From a checkpoint of a small sound classifier.
Model: 1.08M parameters, log mel input, arch wavenet, norm batchnorm, depths [9], widths [128].
Training: soap at rate 0.0037, 8200 steps, batches of 512, held-out accuracy 100%.
Data: 39062 training examples, 107.5 epochs.
Rows from block 3 of a small sound classifier, named by matrix and row number. Rows with one number belong to one channel. Each number is 500 + 50 x the weight over its row's rms, rounded and kept within 0 to 999. All counts start at 0. Numbers have three digits each. After the name is the row's rms in percent of the matrix's.
After each channel's rows are labels from the 100 clips, of 14848, where the channel reaches its largest size: "top examples" is what is common among them. Only what is clearly more common there than usual is listed. The data: synthesized solo parts of chorales (CocoChorales).
# filt: filter width-3 conv, dilation 8 (model.blocks.3.filt.weight, 128x128x3, each kernel summed), inputs 0-127
# gate: gate width-3 conv, dilation 8 (model.blocks.3.gate.weight, 128x128x3, each kernel summed), inputs 0-127
# out: residual pointwise conv (model.blocks.3.out.weight, 128x128x1, transposed), outputs 0-127

filt.77 106:506479573492565428516459519547506555453483449502477463511417470446446478587456457493526468515574440445407521438446596491547538526548508589527477482583414519547446517545442477527489447505501431437520460380603523497451467434497499506464404430527535516567393368456514505478549489530540545541451524558452552495537444529505514492409450580416473481420548443535495464478481496464495506617489
gate.77 109:564409593542468515396458494493454584533481551429443400505428476497529467549523495475455535464469511386528540513455404498571489558425506544480523483521535472510456456554525521520539490529517453385480392487509401596593501465534501488504457458539497453566401465534526452571506503537501473489470450564511526514510521553456482501555473469613513526494423494439440540603437473465433458560394
out.77 092:438494482559548483471485551512499555571495483596445484469546574485474533555507483589543561497418436493542502455513537491441527487547636521497388529529507443487392495499578550594471482602567471457463458560390500517459495535383460434484460422530596500500475555474473488534535479485478532417525460478570508505497520483457538522590568485517383530541426529483480504598479394529476504551500
top examples: note C#4; note C4; bassoon

filt.8 109:449431464402531509464495541404536412542561586448489524393475551550519459506577496524539467424452473453444497516621467523512603411513542501555521582394460541478499536504444530430504553398514524535390502514498510509518566560508503494422502411524452503489479467506586523505474516471520574424515501490454530473619481538493516531512464550554460526525452473467449511449389549523577465432434
gate.8 101:477473559509536544495527380439539534528529489528459468442512471524498496580563452485501496593446550485496421504538533449511549608436512536529508558556454475482500496511472423524500380515469477545545523589539445494479604431406469459497521540536465506393462490508546543467415438577612410501397452481527486503454527467449462467497449517484571591475417520447489585513557384520457547491565
out.8 091:551537506408495524459495474585458489493449503523428514461551575503504491437481506453579506548442468574480487560441481562454490561511444469465464532537409601586465536481491510465510482466503514532569530504432438641465548495545535448561586503479564452432529485473440554554478452566532371626457536495530520467524412506527522555427486585539602521481545517425512478529512425575491409512538
top examples: cello

filt.40 089:459467534556473469517557514533374442439570506547509532404483520550438593541480512488584549526512588528516484537483565545573541523456508441599503525501563544536506426522487528587584565581471524567513547449560547494519549515498493402430426447454576367517485441502418474467568600473529539467484465475502508403470536511470448443487487491468491491473548472563450484562422529562477563577485
gate.40 098:485403534546515553463497512465614618523615485487427442592500588463532555575513507498541462498513501490548489456474454552481406458523531543527541511568547505542502440539514522533455520541504511518604513430437467467575481411554421504582531535548422498651512447526448516561487527535557445514531578534539490485470447483522592524557512502433495457516390490512452483520432477475397464526547
out.40 108:477569501561504510505536524515486491511406423507523458529451460509467420510422559529479514433527467547483544518516464607496528472479569443511545492519554423584461489427536489392493473452547428431526517532582586541580584490482558499564482444460495519523434421501477529515536568465493412573457535447537484458595480487532409655456575618587456465486469503500436511530499526516549462447442
top examples: note C4

filt.117 098:509439522606582529505490536505423427505487501471608452405557428477482520527460570382506535497417518513532500443539517500525505532549460448510546455490600484511441499477489620512552410472508433513429362519519565496414551484509529466585476532520473489469530469472565543529427485486512585398515496516427442538462545523590511544582471517494522527565463486475507560487460579491590502522397
gate.117 097:500417621568492519515377416426543568434446492527543556472502538469458463561431438467479516486467453467490565546598524464527553551545535440458440482488482616445526470505523427463554419553541470450453479461475459418555447504526534490453515442553421439455531415459512515429585479525563527458538540527523529511466507574503437481463545562488489552528364465502458510532481497496434432599478
out.117 100:499497489449473461570478426573518513508478569503484550503459595512466429513502404442541513491507535495559453540453550518498390551445579522467524475523438430493561494492512443491557411467525500442534482493470474483499390415440520490556552527345428581346490506510413506429475462479512456520453451595491448492444446510494482580422475511577614564477548491476542525442498518507497545488555
top examples: clarinet

filt.31 100:557506388548550514526548545485534534567441452517533433524554457493516410466479512538484523450407430490500505570483500445452586538548500438521507480505506453464466542582556399463526506482477528456456557583494560469444535506597530484482438485532529444507437514457421391511477398564443508507490448640498542591554554478624446464460529485540525543526508491609461555573526429456504479508443
gate.31 108:539490536485448445429484450387469463532549543496525572463463543535514540538405552597470449465511469560479474502486486538543452612453445482433514459470417509553520425541566489478529503551482419511527484470462405503515552514536578503500506526414506450637475408481421579504471501485518512454581466333507485500528434530523530502506513473553488586504580499446482494584552434496469432414557
out.31 100:401581594558523455513498416516420447485599527494471524499488487485458507450570476410496396429563521443484550449540473497529486504499478584439445470492426504576520479465473573512503480600487419514546415454519597524555507519531506467432578524539473581554471564573474646555531487514559468536512451549570520506483527445526480498424474437509476465529571509449460515414398506572505536542508
top examples: trumpet; note F5; note D#5; note G5

filt.98 114:435488483527543492503563487469440527482470482527495457528479491464661537499454529441492506514495531556513616483558498505486519527489493498567505510463512483465501362447588456515465525475531397534507444458515497661536515464452409434419545490593365446428483490453523514583494496543496492550400520495442532561587576498568409573550530486488500525517523390489523508468489499433537525542490
gate.98 117:432568580495515524523442491492557528547484531429451525434586565462550577519603436411460440585551535566463542517513439500544472533540481445442555369484473503537479466519511546437545476472386528505486441449474460494519468502608454533443471526402451524533515401495488540512512465528564435479443557578436523476524518465497373566452549516474451592530457581530457509562496468491438439489504
out.98 107:497361471582553554645480424550503548421414519469512630421496475446557442548583593450548453464507515472462543469455534449554500528506512488451466572508552403527441587513493539464465400526418553508548475561548461418535518446503551503508543505552443551467582513509468454482480536387496537462479449536451517541534471533456521442469527457434517507533571560465532484466488508528490471489441
top examples: clarinet; note C#5

filt.57 094:499580398520415426563440473564531481504508499475486394503417453496485506570538478437475504476474457460476424395350474516464508540527449462434536431449464539523472559564475512503509511493378436526516512486503501528498448535431514511429467513501513456462448433492592509468430499604502524499522392551463485540491464485543561601523526502595485487601506556492426486608472486479546556536415
gate.57 105:546473579438607517533434501514515518578470512488526599565463458552520463462478576498492515427523494553496434547506579523550510526419513502450456456466520517464580467490502435480529491530404499533465499511431322475491612483522612498430466506504448481541470467534475535531523503570517429435485539503475510556572565457511506536527582486512536513455511503546544556516592359555457396548579
out.57 107:564496541482538543499573495514479537454466536562463506521472473516499458433498532489445508509537463464408502455641537558596495456538454494567567599451417554485354467490469495545526510427541499509578476493498524373521548519545463549471511568499431459536442542456463488563503602476529468561488494540501575442645502457627468517457528575468410501469571555469507528521491523491523482454561
top examples: violin; trumpet; note C#5

filt.35 117:513451458541597438549460567536497427493524501476562379570528552577581467464438468544562525574429472521529360555542477466504498392505489510573556457524510555577453471600464446466471526448538521553477523517400497558434514479546453406505476507482490404450466552563600547538576543512555450512466461515480552560525431469533449534477538578499426463554483445524454521524479522523504474488569
gate.35 113:477568465530494491466539550478515496526433485471445552514504436400457564532531511550500481512486509518385571544542556587499531534519477530616524464510521574453429546427389571528498406519526487485494507459608526559513535503522479475432484572469484484573480390537499526485518446452645507408584474431535432566513441569438497488463556557550536492521472444445562510559498523564533464435413
out.35 088:488522472528646489522562527534565413589540528444432458495529491505485411523469480571619453448553510511505398499574501562409454559489530465411573490524408602461493544459489550466489464515562540531568606542501518528439556502430554447529574441520412511446593536474454494474560538498531468470474495542465487425507499475526502554539621572499517472479455452463507490466506467477531411456521
top examples: cello; note A#3; note G#3; note C4

filt.90 100:392468549498527470453482477488490544422536504501498532438518492507459562579525453501522473603482538577519488466453492432444530567628562489557465600563487493522630399543625518466555515498513508618509528519565426381511561573532482559497445571529486523516521503445526495525470520604499530513462517472448537480444570424540553470547468475522535512503416503579491513587553517482471566552489
gate.90 108:500446522474500440434495507532457510573499505494486469535441548501575469519529407588369518482442483516505472498507530421462532430448516535511490411542450493485494472535493363510377451476469554423552542505374544472465453483540517564501575505476535496529477489510534571467451407511486583576417478475526379526506382552524503529410442465460475487456507578464403480480560509420438485516486
out.90 095:453517602506445511546539494632480484412490497547560534599482433507406423466461423537469537445430490566577514548447501555521480500458466533558557549571536436537436493468470469463489547504582432416446510412530573517478533552475452442553524504430472546486494437623476496538533584433498528493561561547459500536456582545479452516455497610534505494444491443558490517525426510446549519464572
top examples: tuba

filt.85 091:459398493502525499521477508562592516498507473512525415528504514462567456454517495526482545463552472426451492563423467532441487397513505534397567520428434511453484530487515438410412421512491457477469454548553467534559433480561575436492527590518380578538491428488433504521518460486536438479487551572466519560527545403407427539408446502557484497520582447544582464417568494482533478534465
gate.85 095:521475517497549563464468481504470476488467453481540632565493532498501428498513469517464472629477509596469503571516491530497422549522491498504528445548545522453545354547484434574456444384576557583508561485536453440415486567467476459454385540515476417559527466458469433617474502498500583487507520485490598485435440509570528532441518450535498471475414489490480543601507549545481540459519
out.85 093:572513502478567471451420450574530415519497554500521420527506569433488479493458516474405502553477503544572470454482491536477519466531499495431509478456440481459526490514479447467429470439529520449501512533445622540414500493425494541463538566407509474414450461453560566363488563502362508507459542468457525425531498571554493572561616578497441459446471461476404519483425485465497420530518
top examples: cello; note A#3

filt.15 113:513584450405463496449463530622556391463469491481524461602569495535482589475552396580502580461519443519452499530489480520499488506395501506444467464618430502556471521513475377534453462499509506478458494476513512511559470496576536551470506448440545548447452484451477522517424439435452477489546591477564533537506430506450486566472477543491574503443422511460522634555428520556478454468485
gate.15 116:402547578505564564549564549468491497446534422554500533413448523495505472557460447525522545597502579597515608542483459470431432526527499487477489532470496450425520428440469560554610491446437431562453482490396503509395482530465513551459536519494419543544454512612414436589452483527537486475441498418463527487485409479506513496552500421499472569491510404529518543500511451522452520453525
out.15 093:452539557515392441500444491491437514558546459452498573550507513561454476495554453566435425421512445520430492533350449528493459538474479533541506472525458483525527507467508498489441459525565520510497457480568460463438557535435374504549497425431494559424517463506589556455537468553419457559503587453541547473438540604551429561462498550510557439423498444533447530502427449491596556496463
top examples: bassoon

filt.119 095:532529509415542394472468511471453478505589528447587523423429512493467457398520467502482476506477539443452470470532536490485509452515513465530511469539489470463497549604568485381571517454491458462536515480495486546611559557442500542518478585496483540455558434461559527512550492509571376471421524441434486550530522442529579473564565440528541484451464481446520514517488577448539305510551
gate.119 103:573499457516469526539419498430456486526492550563441516513466543449397540474561464479535521448471521492490500501537467469538563500406450480561574452486475466492416510546576475478439526562473482578396435384462407526446566489580527499514545512435461471436377497508455565403486469444532532461488545564489427448490473560537429566555592523526525540441565490581431479572457498476493485479394
out.119 097:474576561526469567508545528395473585476510463474535525483490591524528535554624469561507494552470541498419561480486524442429516572543525508592486579455488542431438511453523428541482490445534551545517597469516542518395494459548508446569569428532527484547504610517460615522599484509562403458534383511534494512527506487434530600486503503471501523461533502466454482516541463550585500583483
top examples: trombone; bassoon; note D#4; note D4

filt.102 088:527547448515473504447589480460507465512566493533512474472532541548533415500456505579451443407424436574414451474451461484547454534551513409428578517484489500504486466510449515477570447434522468477453526625459462472553452493439516403486470450529513530487449454525530487502421494528432486513491530503519453551575564407532609474535510458394485486603444501391457458476541423625435489485558
gate.102 098:541534474571659506388436617526444462455480596488580488515543540459501482485500483505474527493581548526471395483520527523505479435498484436530516521487464434545532505432458408495521489445494493497512469509552459519479514530565502439517469535510357466472467456463493422513546526528501507517539458492343516528454413504549463565479555520564457473532412504657526525539559505458496478595488
out.102 090:484384590402435498523520495540507508462431505517436541481516487557482525531502428629460486448507534385533556520521512460461474482510505514460465516645602487491511461573482476584460534534440530474459447507463533441482448523530387424536509512509465544536512515467492498480557443419504552612503486540516405494534497513580483595492488487538607486565444476513504497506573537364587467512488
top examples: bassoon; note C4; note A#3

filt.2 096:411569483524411565401444408449523479535517520507528536523534450476481551464564449501533422460510494495537531480466501488470451542496514540437537466503493603409531444517510620557552567470445532488477536468511491550501554478555484512386501482403563555478444549555500447458550437426404395514511458441552560556449426567536437458420457451532496490551556558493452584493538471530531460559589
gate.2 088:530493547487503531490445475472481514503512472602518473526574480441521490616579446504470468374498496546516572489475409595469445517542527483456533464418507417447534438524507503634465530542516376433524554542463433433490478529511500451544513549418361381568524487425524481513489445505443522556439486452499447439496435495493492445461483488540467514532446460481504486572544532588431590489505
out.2 091:463555442506537487569500470496501441486522490592577545431435512443533534466407620484468596522507477460475468533525532403509585546472528416531536431477434433591564502543494471502497500510434493551569487572512508475524543554522480412504629484463561488487402558543558535473531532442597560487462489446530504464492485531408397459542529458454393526564549479505495516434585595510502498526501
top examples: tuba; note A#3; note C#4; note C4

filt.13 103:495549483565427452539473556501547481421536466582472541526410480355500478525597513483465503509534448564474512534596476468569600492453520530595569415446500585496535561508427533494535453562502468561493447424454530556607480543558424572513484467495512486540465504417422501475472471537484459557442550494500486509570570465501546486488561429547459533615405489440502424510490509452492540490430
gate.13 097:495607543551527561477609436490491495456495517505514553503477569464494409523538421603576539522424522454478478401500501550534410489450469527467434514625492417471496559450519538557575512582539573492557546533504505482466639448626526413510440500456420454524385463479413492506516508521460498518479506524455554529529471523522528499523527550497503512414458516440429443517442513548505466567501
out.13 096:525540532486448555539523514548514478467492455593554527434503502601565503527371507582438457488498597543461496465483536475427441420448576435447515483519541447499469424512468539481538539551518556452514551522533464447437539495547563530564523407445476408467527583580564519543464552491435545510489519547438481530490501565415434492423547569450399508487413450546535572444584500488404455518491
top examples: violin; tuba

filt.36 096:483548512509426489555491527590477412572400518490479453458410463500387427471473452544574500462478566591444500536445538520487440542544545543465502507550532451501422606481446541603469435455436454543533447520488485477591480499451540409487493488460498485447429431667538502539454472519516520554438468493549475471467507432515460459471492526417468493532467534400504581540567505573491443465488
gate.36 088:628475514518522493469549428479436461530562538431576488508473462362508498568466437516440483410525503499430432546484459558508513552450530558417549495507465517584474502524516557492577471568485510566473493561477454558435479460530424532421490549412419547432413513482510523434507552537473382586506524519538466529450523456498554616551564472413493527598488483501543483513439424480526552515504
out.36 097:531517546470393452499457426521501588548562394600462530467457535538584494566477498482495440496519581498505485474505443572500519477427497428507472489494573554479474493556497421548546555536469496482451537498490461533453603526481469529397447485510421434427396474470590466498527503528498565540531588599472469542542440516507538505491507522463487527432571445546427554482468468401578630557559
top examples: violin

filt.101 090:435454496459533493518480505550451520472435534544484578476479499469523376558533551410472501409498573521486385501501550567633503466520451523540472554493533541540422439499400577598581435413517458549436504487539519479506500435524538508485456545566523513542571538540432541521503475433522541554550497601483580521481533551430530508551513484488494400532453431527561487489530455541464453391584
gate.101 094:452416467583452574455497474415537465467460509455494455598427498471410452456485497535470553556509489506517481536425496506439508557493489479458512478504431463447533418506507411496434484492501481457421541500494387619555485458505471525459554446469436459488358485517492512554393499500499461493480462474442479550497473513587452469415420476529483562618486441528383507489509476373487519508414
out.101 097:492502373481493502460539463565447443532506524483503455618562496519500488409540517481429552545435482584508478433507545500460455530473380457477550368470460488481459484507577510488566501481546403447496499536485536548580527553539552422470601504515476502505578504476588438517411434539611465491420521487479498514520501446549477484476552530431516603526495510572501563506499625517512417463440
top examples: note C4; trombone

filt.122 105:477438537426550471520482449428526430472486547475560552490485465513522514572541476496508520610533377642453505477457543490574527441543510581442450539549551509533484446501472498519517571518463564472450463508478482532445612520448454500578429485422512534443464503434441618591495449484465532478422565466546530510418489435562414473465455448568443534479504514496521472433439457515546580594509
gate.122 114:458501481493430596548509605562521534466508467580434524567501548479452475499528565580506579459493587372561498555526481492481500548501493433450524446505402569423484525544571566542532439512490441485537410525432523511513484525591555482503535415489438524556488491565481456385487481544516498562561464545577455492545503545392553522533502464460524551474513461540446525591629458534456526521445
out.122 089:500494525563531423507509545487473459532574513486486521489430538480469508392496491505562444506544442541492512587551536571492442448429399513469516597449416510441412522501506445484579536531571447488550550607487475395541591533466570377528446533505501443486498456404453486573428521431451429527485398531503478398479441520480438547466551524488488559554510547536429463439442460480448511496514
top examples: flute; note F5

filt.21 105:451526398515498480445507548506462529418500551576587538483550576611500511418434434481581476474453523534566458517491470495548574487430539572409566526552425544553581564563551496476516551515473460513563463466500519547447471435472516436499541493507475493493547429435444542498470513398490600506496510463475444523561541416440481535572549607529526487563519475466479416579401475530532581555504
gate.21 102:474456563552508559444482493456466519407493370470518372482500542411444441550467555489455514459403525447465547469521511419518473573542508452524439452473437489427564533472516527448457524471518456493364555467470437455531525480581531536561515553572523528637499464547468432429440577514491537489530468507569511546465560478462472568465431460496542546544463450519394430427500489469442521513509
out.21 090:532558458481552567545510508458505543524505471499560418515462545548537523484456510446521466485461490543492446506418497493522539617455510544532536486467470460512468541539441455480589558556479529520557477413467497499511429456464549426459499496528486469382386486488456471434510587537524530452409308588437623415487538457468501527511514555458546489460501559521570463426427483457406487524452
top examples: bassoon

filt.46 094:525459492555551439501457594514394426516426516481507458473483529501548547547391592498536514526491449506536461431485505560473486534477504522533455492567502532488492455413494483465569533559521390470510512588436455473468528410524454609430630501462521584470487528500471477487479466464624359464551434458344512530542522564526520479531460497482508492466475446498507467554490479526603474503459
gate.46 086:486503543463506566460459626513438483505492509498507379475420389427496413542478472539465474531474431464523458546482498410382506487507496520478492446587467522492554543510434526548570496526525450521478483400382416529507559514499439447477533454501417451403520513439429521445451493479592456540569554457458478509513507515529552428464479483577497473415595417571481497585482435495461474505497
out.46 109:532530493446518490511547521445490532551553466431511508579513531525566633422447473529496496479408541513465435362456500469458515565490455498493549397528421456364551523451520645490459462444467510509483563514548607526489488466470514383444464517487533491499473452550522511374449485551450582516581466443496557513540447515400443467509537561499476531559543550506537501475487506533440483527512
top examples: violin

filt.111 096:464516519460558449447502527533486496426439438513436446461580516494515515449462582567481557445448427477468482458503442472540510486456453482544526500560493435449481488533485523481451403407509540523624569479606500503538497570520563470514552447552570503442485517409548474534473414521422489521546515466578494481455654585519479547539561435427598513608519433512560463424458479489454544488537
gate.111 101:529410568600568501553499477465481578507508527529524510453508539440485477551478427459566424526484495481440613495424555556506489450576531584465504548516541525473551472515470526531507560475474496519507502557528444431493491520565461480467436584555474452541575515646502450536410497572568548564505599469520476534450397478439530478508416401528446435500518454479366535527454482529556488461434
out.111 095:587380452475514547561495479562552479479505527606507542506518537504406530543504531485517476550583460423431504473496556547586452490530484465505429412451520570544459459427475441509509435614503507519459527420513585566521550539457458446541541458537488506495538555540495566441469568487496525462413490408436474457526477364440434443433595529442473549475481525483547502491514606493445460554465
top examples: cello; note A#3

filt.10 091:454475530554523548487456518563505468553492481508505549435443473486454543622491490607480391511513518516517554461555514480463467515475497570482546465468565402520634510530562458413532520395551489512551527492573539510398507438450460475532425486489543529513510418490449523440428474565527523419556624505561452633486441411546589422505516478483473507549523528481489457521435505567562482513482
gate.10 094:532517523457532475468476516497479402444443468448418527494560575471477560515540534475577540495494549493436494490448521512480524559427551513527466410527465505445569471649516445438510393546577550572412459489471565486533552461515602409456536482462386486559438498491497519508499491539488514614519446548516480505527498494580430577373459576481509555536471438468483539515531505434469550550590
out.10 103:526568517473472387446447428494569537480513494529501492574504541518463482492528491509469488444544444394458442544463486527493514469528482530451469482590486394473474576374560658438443502617469471514540486451494475512513431506489498430525532587483504471587509415469530567602512565473521508504482450468390559530542481549528565469560529559501503407430513419475533473462450501417496460522440
top examples: flute

filt.45 103:549503560580486527536519496607486521481460445498551484524520554578488590448492446581483518550527494510430495529500505545499516478453446505385488511550521564560475479499520508555555567565604445434589518457486410502456487517610450567493544429546390532512488464483500548441451590485443523470612436575527485506490534529485478433559532541529583483498517446551443537558536504528563398375550
gate.45 087:599507472519510552536434494523494487514545532451556492484511461589483458550571526505460558508546512502432500492533496552457475480466486537383442548529543467551456489536445473411545409589426507531511426501469493420556438557565574450540603617448494440486579507493509533466518501571503472544522502534514494531570494439512612571434596535429398629570532482501460546583473464510477515517442
out.45 102:483527431436463485529620514513487484523447462567612455416472481526538473430395523423520517593506528514571562447571530393459523530509505510473476481404566552449466496538518442539596592518436477543458487539497489526582491565445526431550523482465497517504607587535498543483495475550481520483416553467444530466606407452486528520532510502461469541523523528492563500548467579452530641523523
top examples: tuba

filt.65 109:508471557479528475484498566505437477465451500540437568468517499397471526444465601543553533549479515482488448448449496540515459403460524521579556404536523549447531534512462429571544455509500591405510568510474439500451548489572529384458452473472569420463555592510475470485409401474551508462480511485471472455492479603491609439449415511480563416422482460449480451508500470552537545499406
gate.65 108:436575569474540528386410520483443400542484532548528467553584506532468541460479525474507500432437525502464440557492487429564503469525470477530595407501529423558510504519507526471414560469464561445518421526481550402457472466648483460519463524460497520506465535437525491522546478478537406491518527493556442608502451522622554480469483495490445448580424529588412531554497476523440528567469
out.65 091:523454473572487592508539494472471527530490477481418545544480396486490566479566588511473531483465492578562487417533489464529500465493583512459473532621425494497561459498424492511540502593509483413433500454392536473390474475480611501492506476494428521537529529544488476545524487371552507502435471515549482567447612565575402462440522593529570455463572510500523526466549531554572500522538
top examples: flute; tuba

filt.71 103:582529492438540374454476530538489521497591422474576518496529487512463511462552528570506566478515544530550532631507473524507472517518491561556543502479513460429534407505601524436519503527402595534558482434557489594568506556513476548487518503488452428511471513588457453481488488468421552511533448561559530517493497522433441555544533479644455513593464572403487530395567496490533498561513
gate.71 103:529508382527510531490481462484535481488579479554599532537508496459405515609516602527486542486579511486508488532546464502444437567490458534475525530532509457503583504570480450429475483454447471486522588413524374525528431504484484455518456535546447408539486552597549472503443460528400622500455492551611498535499498491541502490487517549567536482618432566449485501501522500540461590569582
out.71 105:469451597553453567513633515447475424541538503458517480467568459405503583518489428557519465482532544486548533497492433481472558433429554500555468523527573575535430556524387493596509554440565479571435559531485605518487455510463487497593505549546473465562493470484482523451564408552482466472466522498520478554479457575505605439535474459447497461444578461567503489513479538425527539394478
top examples: trombone; note F#4; note G#4; note D#4

filt.52 110:483426485485556527495494616466470486487491392669479512481446570556542552577526438448561472475492490549579612528576468522509455506614487504509443580518491507509546511466584566552525432538457543496541508511442372511554589551524496502485440485550518430506468495514454509465469486464546533554471449515563514512557568458515480433501432561505540427533501524476398397552519528540522521527587
gate.52 103:387440469500522466490432467455530494523522599415455511603552558491450431510504497547508520447467600517427475584448515461552465473445536467468515497404490473522480467535434531520541569495481624575434453524515518387455443466515507378515505497416528501503460521537498448528493467527440536509552464540485456519454484535526441508530491382612449523510503499536482427534509552400396397457514
out.52 105:481442443542481411465593388506442531434393424379550382512527589472587435475510480438524482458493480514516544470502438586576510549444418562509527499407511516436472427557567414535524430414501446477441417465490510522519515382493502508553525487489464603476531577426574501495510508492439513465492493521480498419479496573549510536494501510482458501576463505452502496452522500516500463572478
top examples: bassoon

filt.75 098:540501533596541459586444476534438537553466652498496495538622396452426466552433423443541494481471495462623517498526473554528480525452489485495533525495549594463441494592510535541515444498595437470504528545487484519513506541570472505485519453553545542466503535575537526592571585492419466526586550558484454504457532488513419538547449479429428500470495430498489457531477476450539507379449
gate.75 096:503486510535520412466489533491545536510488541437623493579573504558526488521491496473496560484485483554474446531402460529507393551493506576467432440632508596525543537522472469428373434497492468458573540510434441482604550563492552541554497615407467475499552470589495460528556522626524523569548529504586500521603500520493486554470473512499466564518526522479458538514536478523412523474511
out.75 114:540432515504583460488492559525554486444509483458571440379530553515605672523476511500471471485487430527469453516529577508499539492522557414451474449515515449513526566501442447619561544498513593514441474423512593475535533464576482530496350490449450481486495510567413499448538565499498475467498469504563527556508448391455550588488530532488453458552459517538559503426474485522499519444468
top examples: tuba; note B3

filt.62 094:505464581502500494579485448584522511529487449518409385521516398503569558457535476500538557451479441472456522491454566526480460510510566524493511431539501478537482605565555555437515629452588392564451490420488535488555504437534502459634563548497588582520520529556486559447424503471526480507502535487478386483518514507561409578443518515507529546525553537429462517532413486494543485502475
gate.62 112:443453530465467467469453463420491491678560419532424477525562540480563550502494485463495480532514523522474460536507504558497442504431505585436515516512462451440364526564598510445476543495520462554500511384480540511531608530529507417577550512486498608506495498563512510465461553520466440526512455406471557487567481467570466571431496529411426460592544543444416499500483516504488435487461
out.62 101:464541464462465522451517546512497488460514499411592579543523531477498434561395498566509560431486560491604445443528492562544478549559537429538491583534523451517609478452532470508451497574486559491573523629533560523528576462465509504441413472550474532545412423470496402506599475467558461544550570467525514495436536514472445458549440567516530464412490464563521497412525478550437543556466
top examples: flute

filt.27 114:467460487482489396498591440436530538555514465506504563449493552458534434548484519523528485552537410535570541498504414499514473560654443463518516442521603444516389444539459549489533448418558444472461532426558557476496525400591498422440494440489535473574427444516514409520427504538547586515490434534513444541473529519472511459493428477525512497531493523508436467375504436446547528495531
gate.27 091:495483502488548496476464509443494500527473455525543456501540564536511448674478469498469569518454497507510432501572441515507511491565606509546483434416472570520488550636468543536523524513447457523509485505552417454549502496432498448526469518475496445661428522540539489594487415543571503602415450394505510454478424520495498526515520470501438462563488510473369495534530589494458554468453
out.27 106:537512448506458468571501488563397490490467444534447529541554483418470473614455465522511553541478527484508405366525543486449452527411487551515497436417477574505506464549392442449459475498519521499551496550431544563463582513528491520524579476510497488441512577504501529466461521515475421503527489425493540544442427464526508462421501454433511618456486573458568371518519576529423539561407
top examples: cello; note F4; viola; note A#3

filt.74 101:499438519479566437564464493427483516455405524537468470531570523560552532373442470440517475510498469549457538459474522586524509506531469493492589524448477521583505531484455474454489489483564611484487506465542568468497515591508565502432536497532549432446528410437417453452536530525432443500489461395522514598494547449469502645440501606517550469447555465547547502571514586488573432523440
gate.74 097:550566544547571510422501457433551402552413547556496431420540566596543530499509489536491474441497502630438429500516423543459487476491477583485534452432439560573471408529494484512503458528565488504416454505475442425569445526439556513407549463487557481526445463526540514527585469523525456497529504495512563505511457473455467505495487395445452447603523589547458513533473441495466443395450
out.74 101:449535572533475501447452520507612464525563469605486580543577490484474618541563510571537535528482486526486454486447530371481521586471630493511495540502549439439480456486467560611576505505570535561410531553465506483506429503488456570530530518507484542604498545512548565515548526469507467535475471573420491548381521478404428500446481514421534461502493534546545535454495557559511560486499
top examples: flute; violin; note F5

filt.14 098:457454569490465501512529539520471489463514499549513436463584493547419420525487453385499549559447514570455446558550446473532409437598403423482480547481432475487463552537493555526455552554565478499438521489422498528597493409560486528450500418467448476603424534479525495521603431579448478551620519431520487501509480482479525470530529538471518504431511563487565510596510413452525438561496
gate.14 100:520456553466531468490507540526489598517492558476514530502454543444540489495516438558412488416526484435419439626566497570499550451468502506385588458512532464498438457429443484487575431570498433433531467514439521459502474552544573373484490548449483506456407473523394532504435566546491487509494522503581441454508437457441537475479545459549481489459443455580422476583523500595415508458498
out.14 092:503574431444570597488496466553525585436474396497483469571441540495471477480529491514439450462484551492532463472522608521569501537443626405516471441562498581480446524469478405461591488457547475471539590529547596486513508495544467441531519521515449435521483492453517410512497548358513457544459526575448517518496484432526554573452470544568441433549470466495419503443529564541565520484485
top examples: bassoon

filt.38 107:424459576462519549556348504488473440458400441556438545433461410587553464519467502461563538483451447539461659549508475509543423563487563430577476515422503564503492491445426519575511486503459472446483453487419489516510431502523497461397543515486552420507506576507509502575456464474542455483482488589465552450521459525528427515522509504542527508438426435476487475501428481500534576448448
gate.38 098:472486518549579528515497454494508529464545560465501481495499464390440455441530495536452401503529541412498513544467480556490466470575504567453618486515477402545540498477554488579567474587549428409410546549479486500491523532472514544329475511521422519560370516520552504436517456535446531562529445518487498421532474458558482566409487435566526522486524456561475559577491560532505449538561
out.38 093:443484518412492574373491499518534545573491483569485540490570479458412413473513511423417457467466501480506552482450443477472463500375371557527470391512447451509511482560462474479441525515503529495475483359472519581469438488585489582482591489615427515540500467500482509515505524544489533539476539467466435558506595481512501491562466460437517490495601431478498521467460432411519567521501
top examples: flute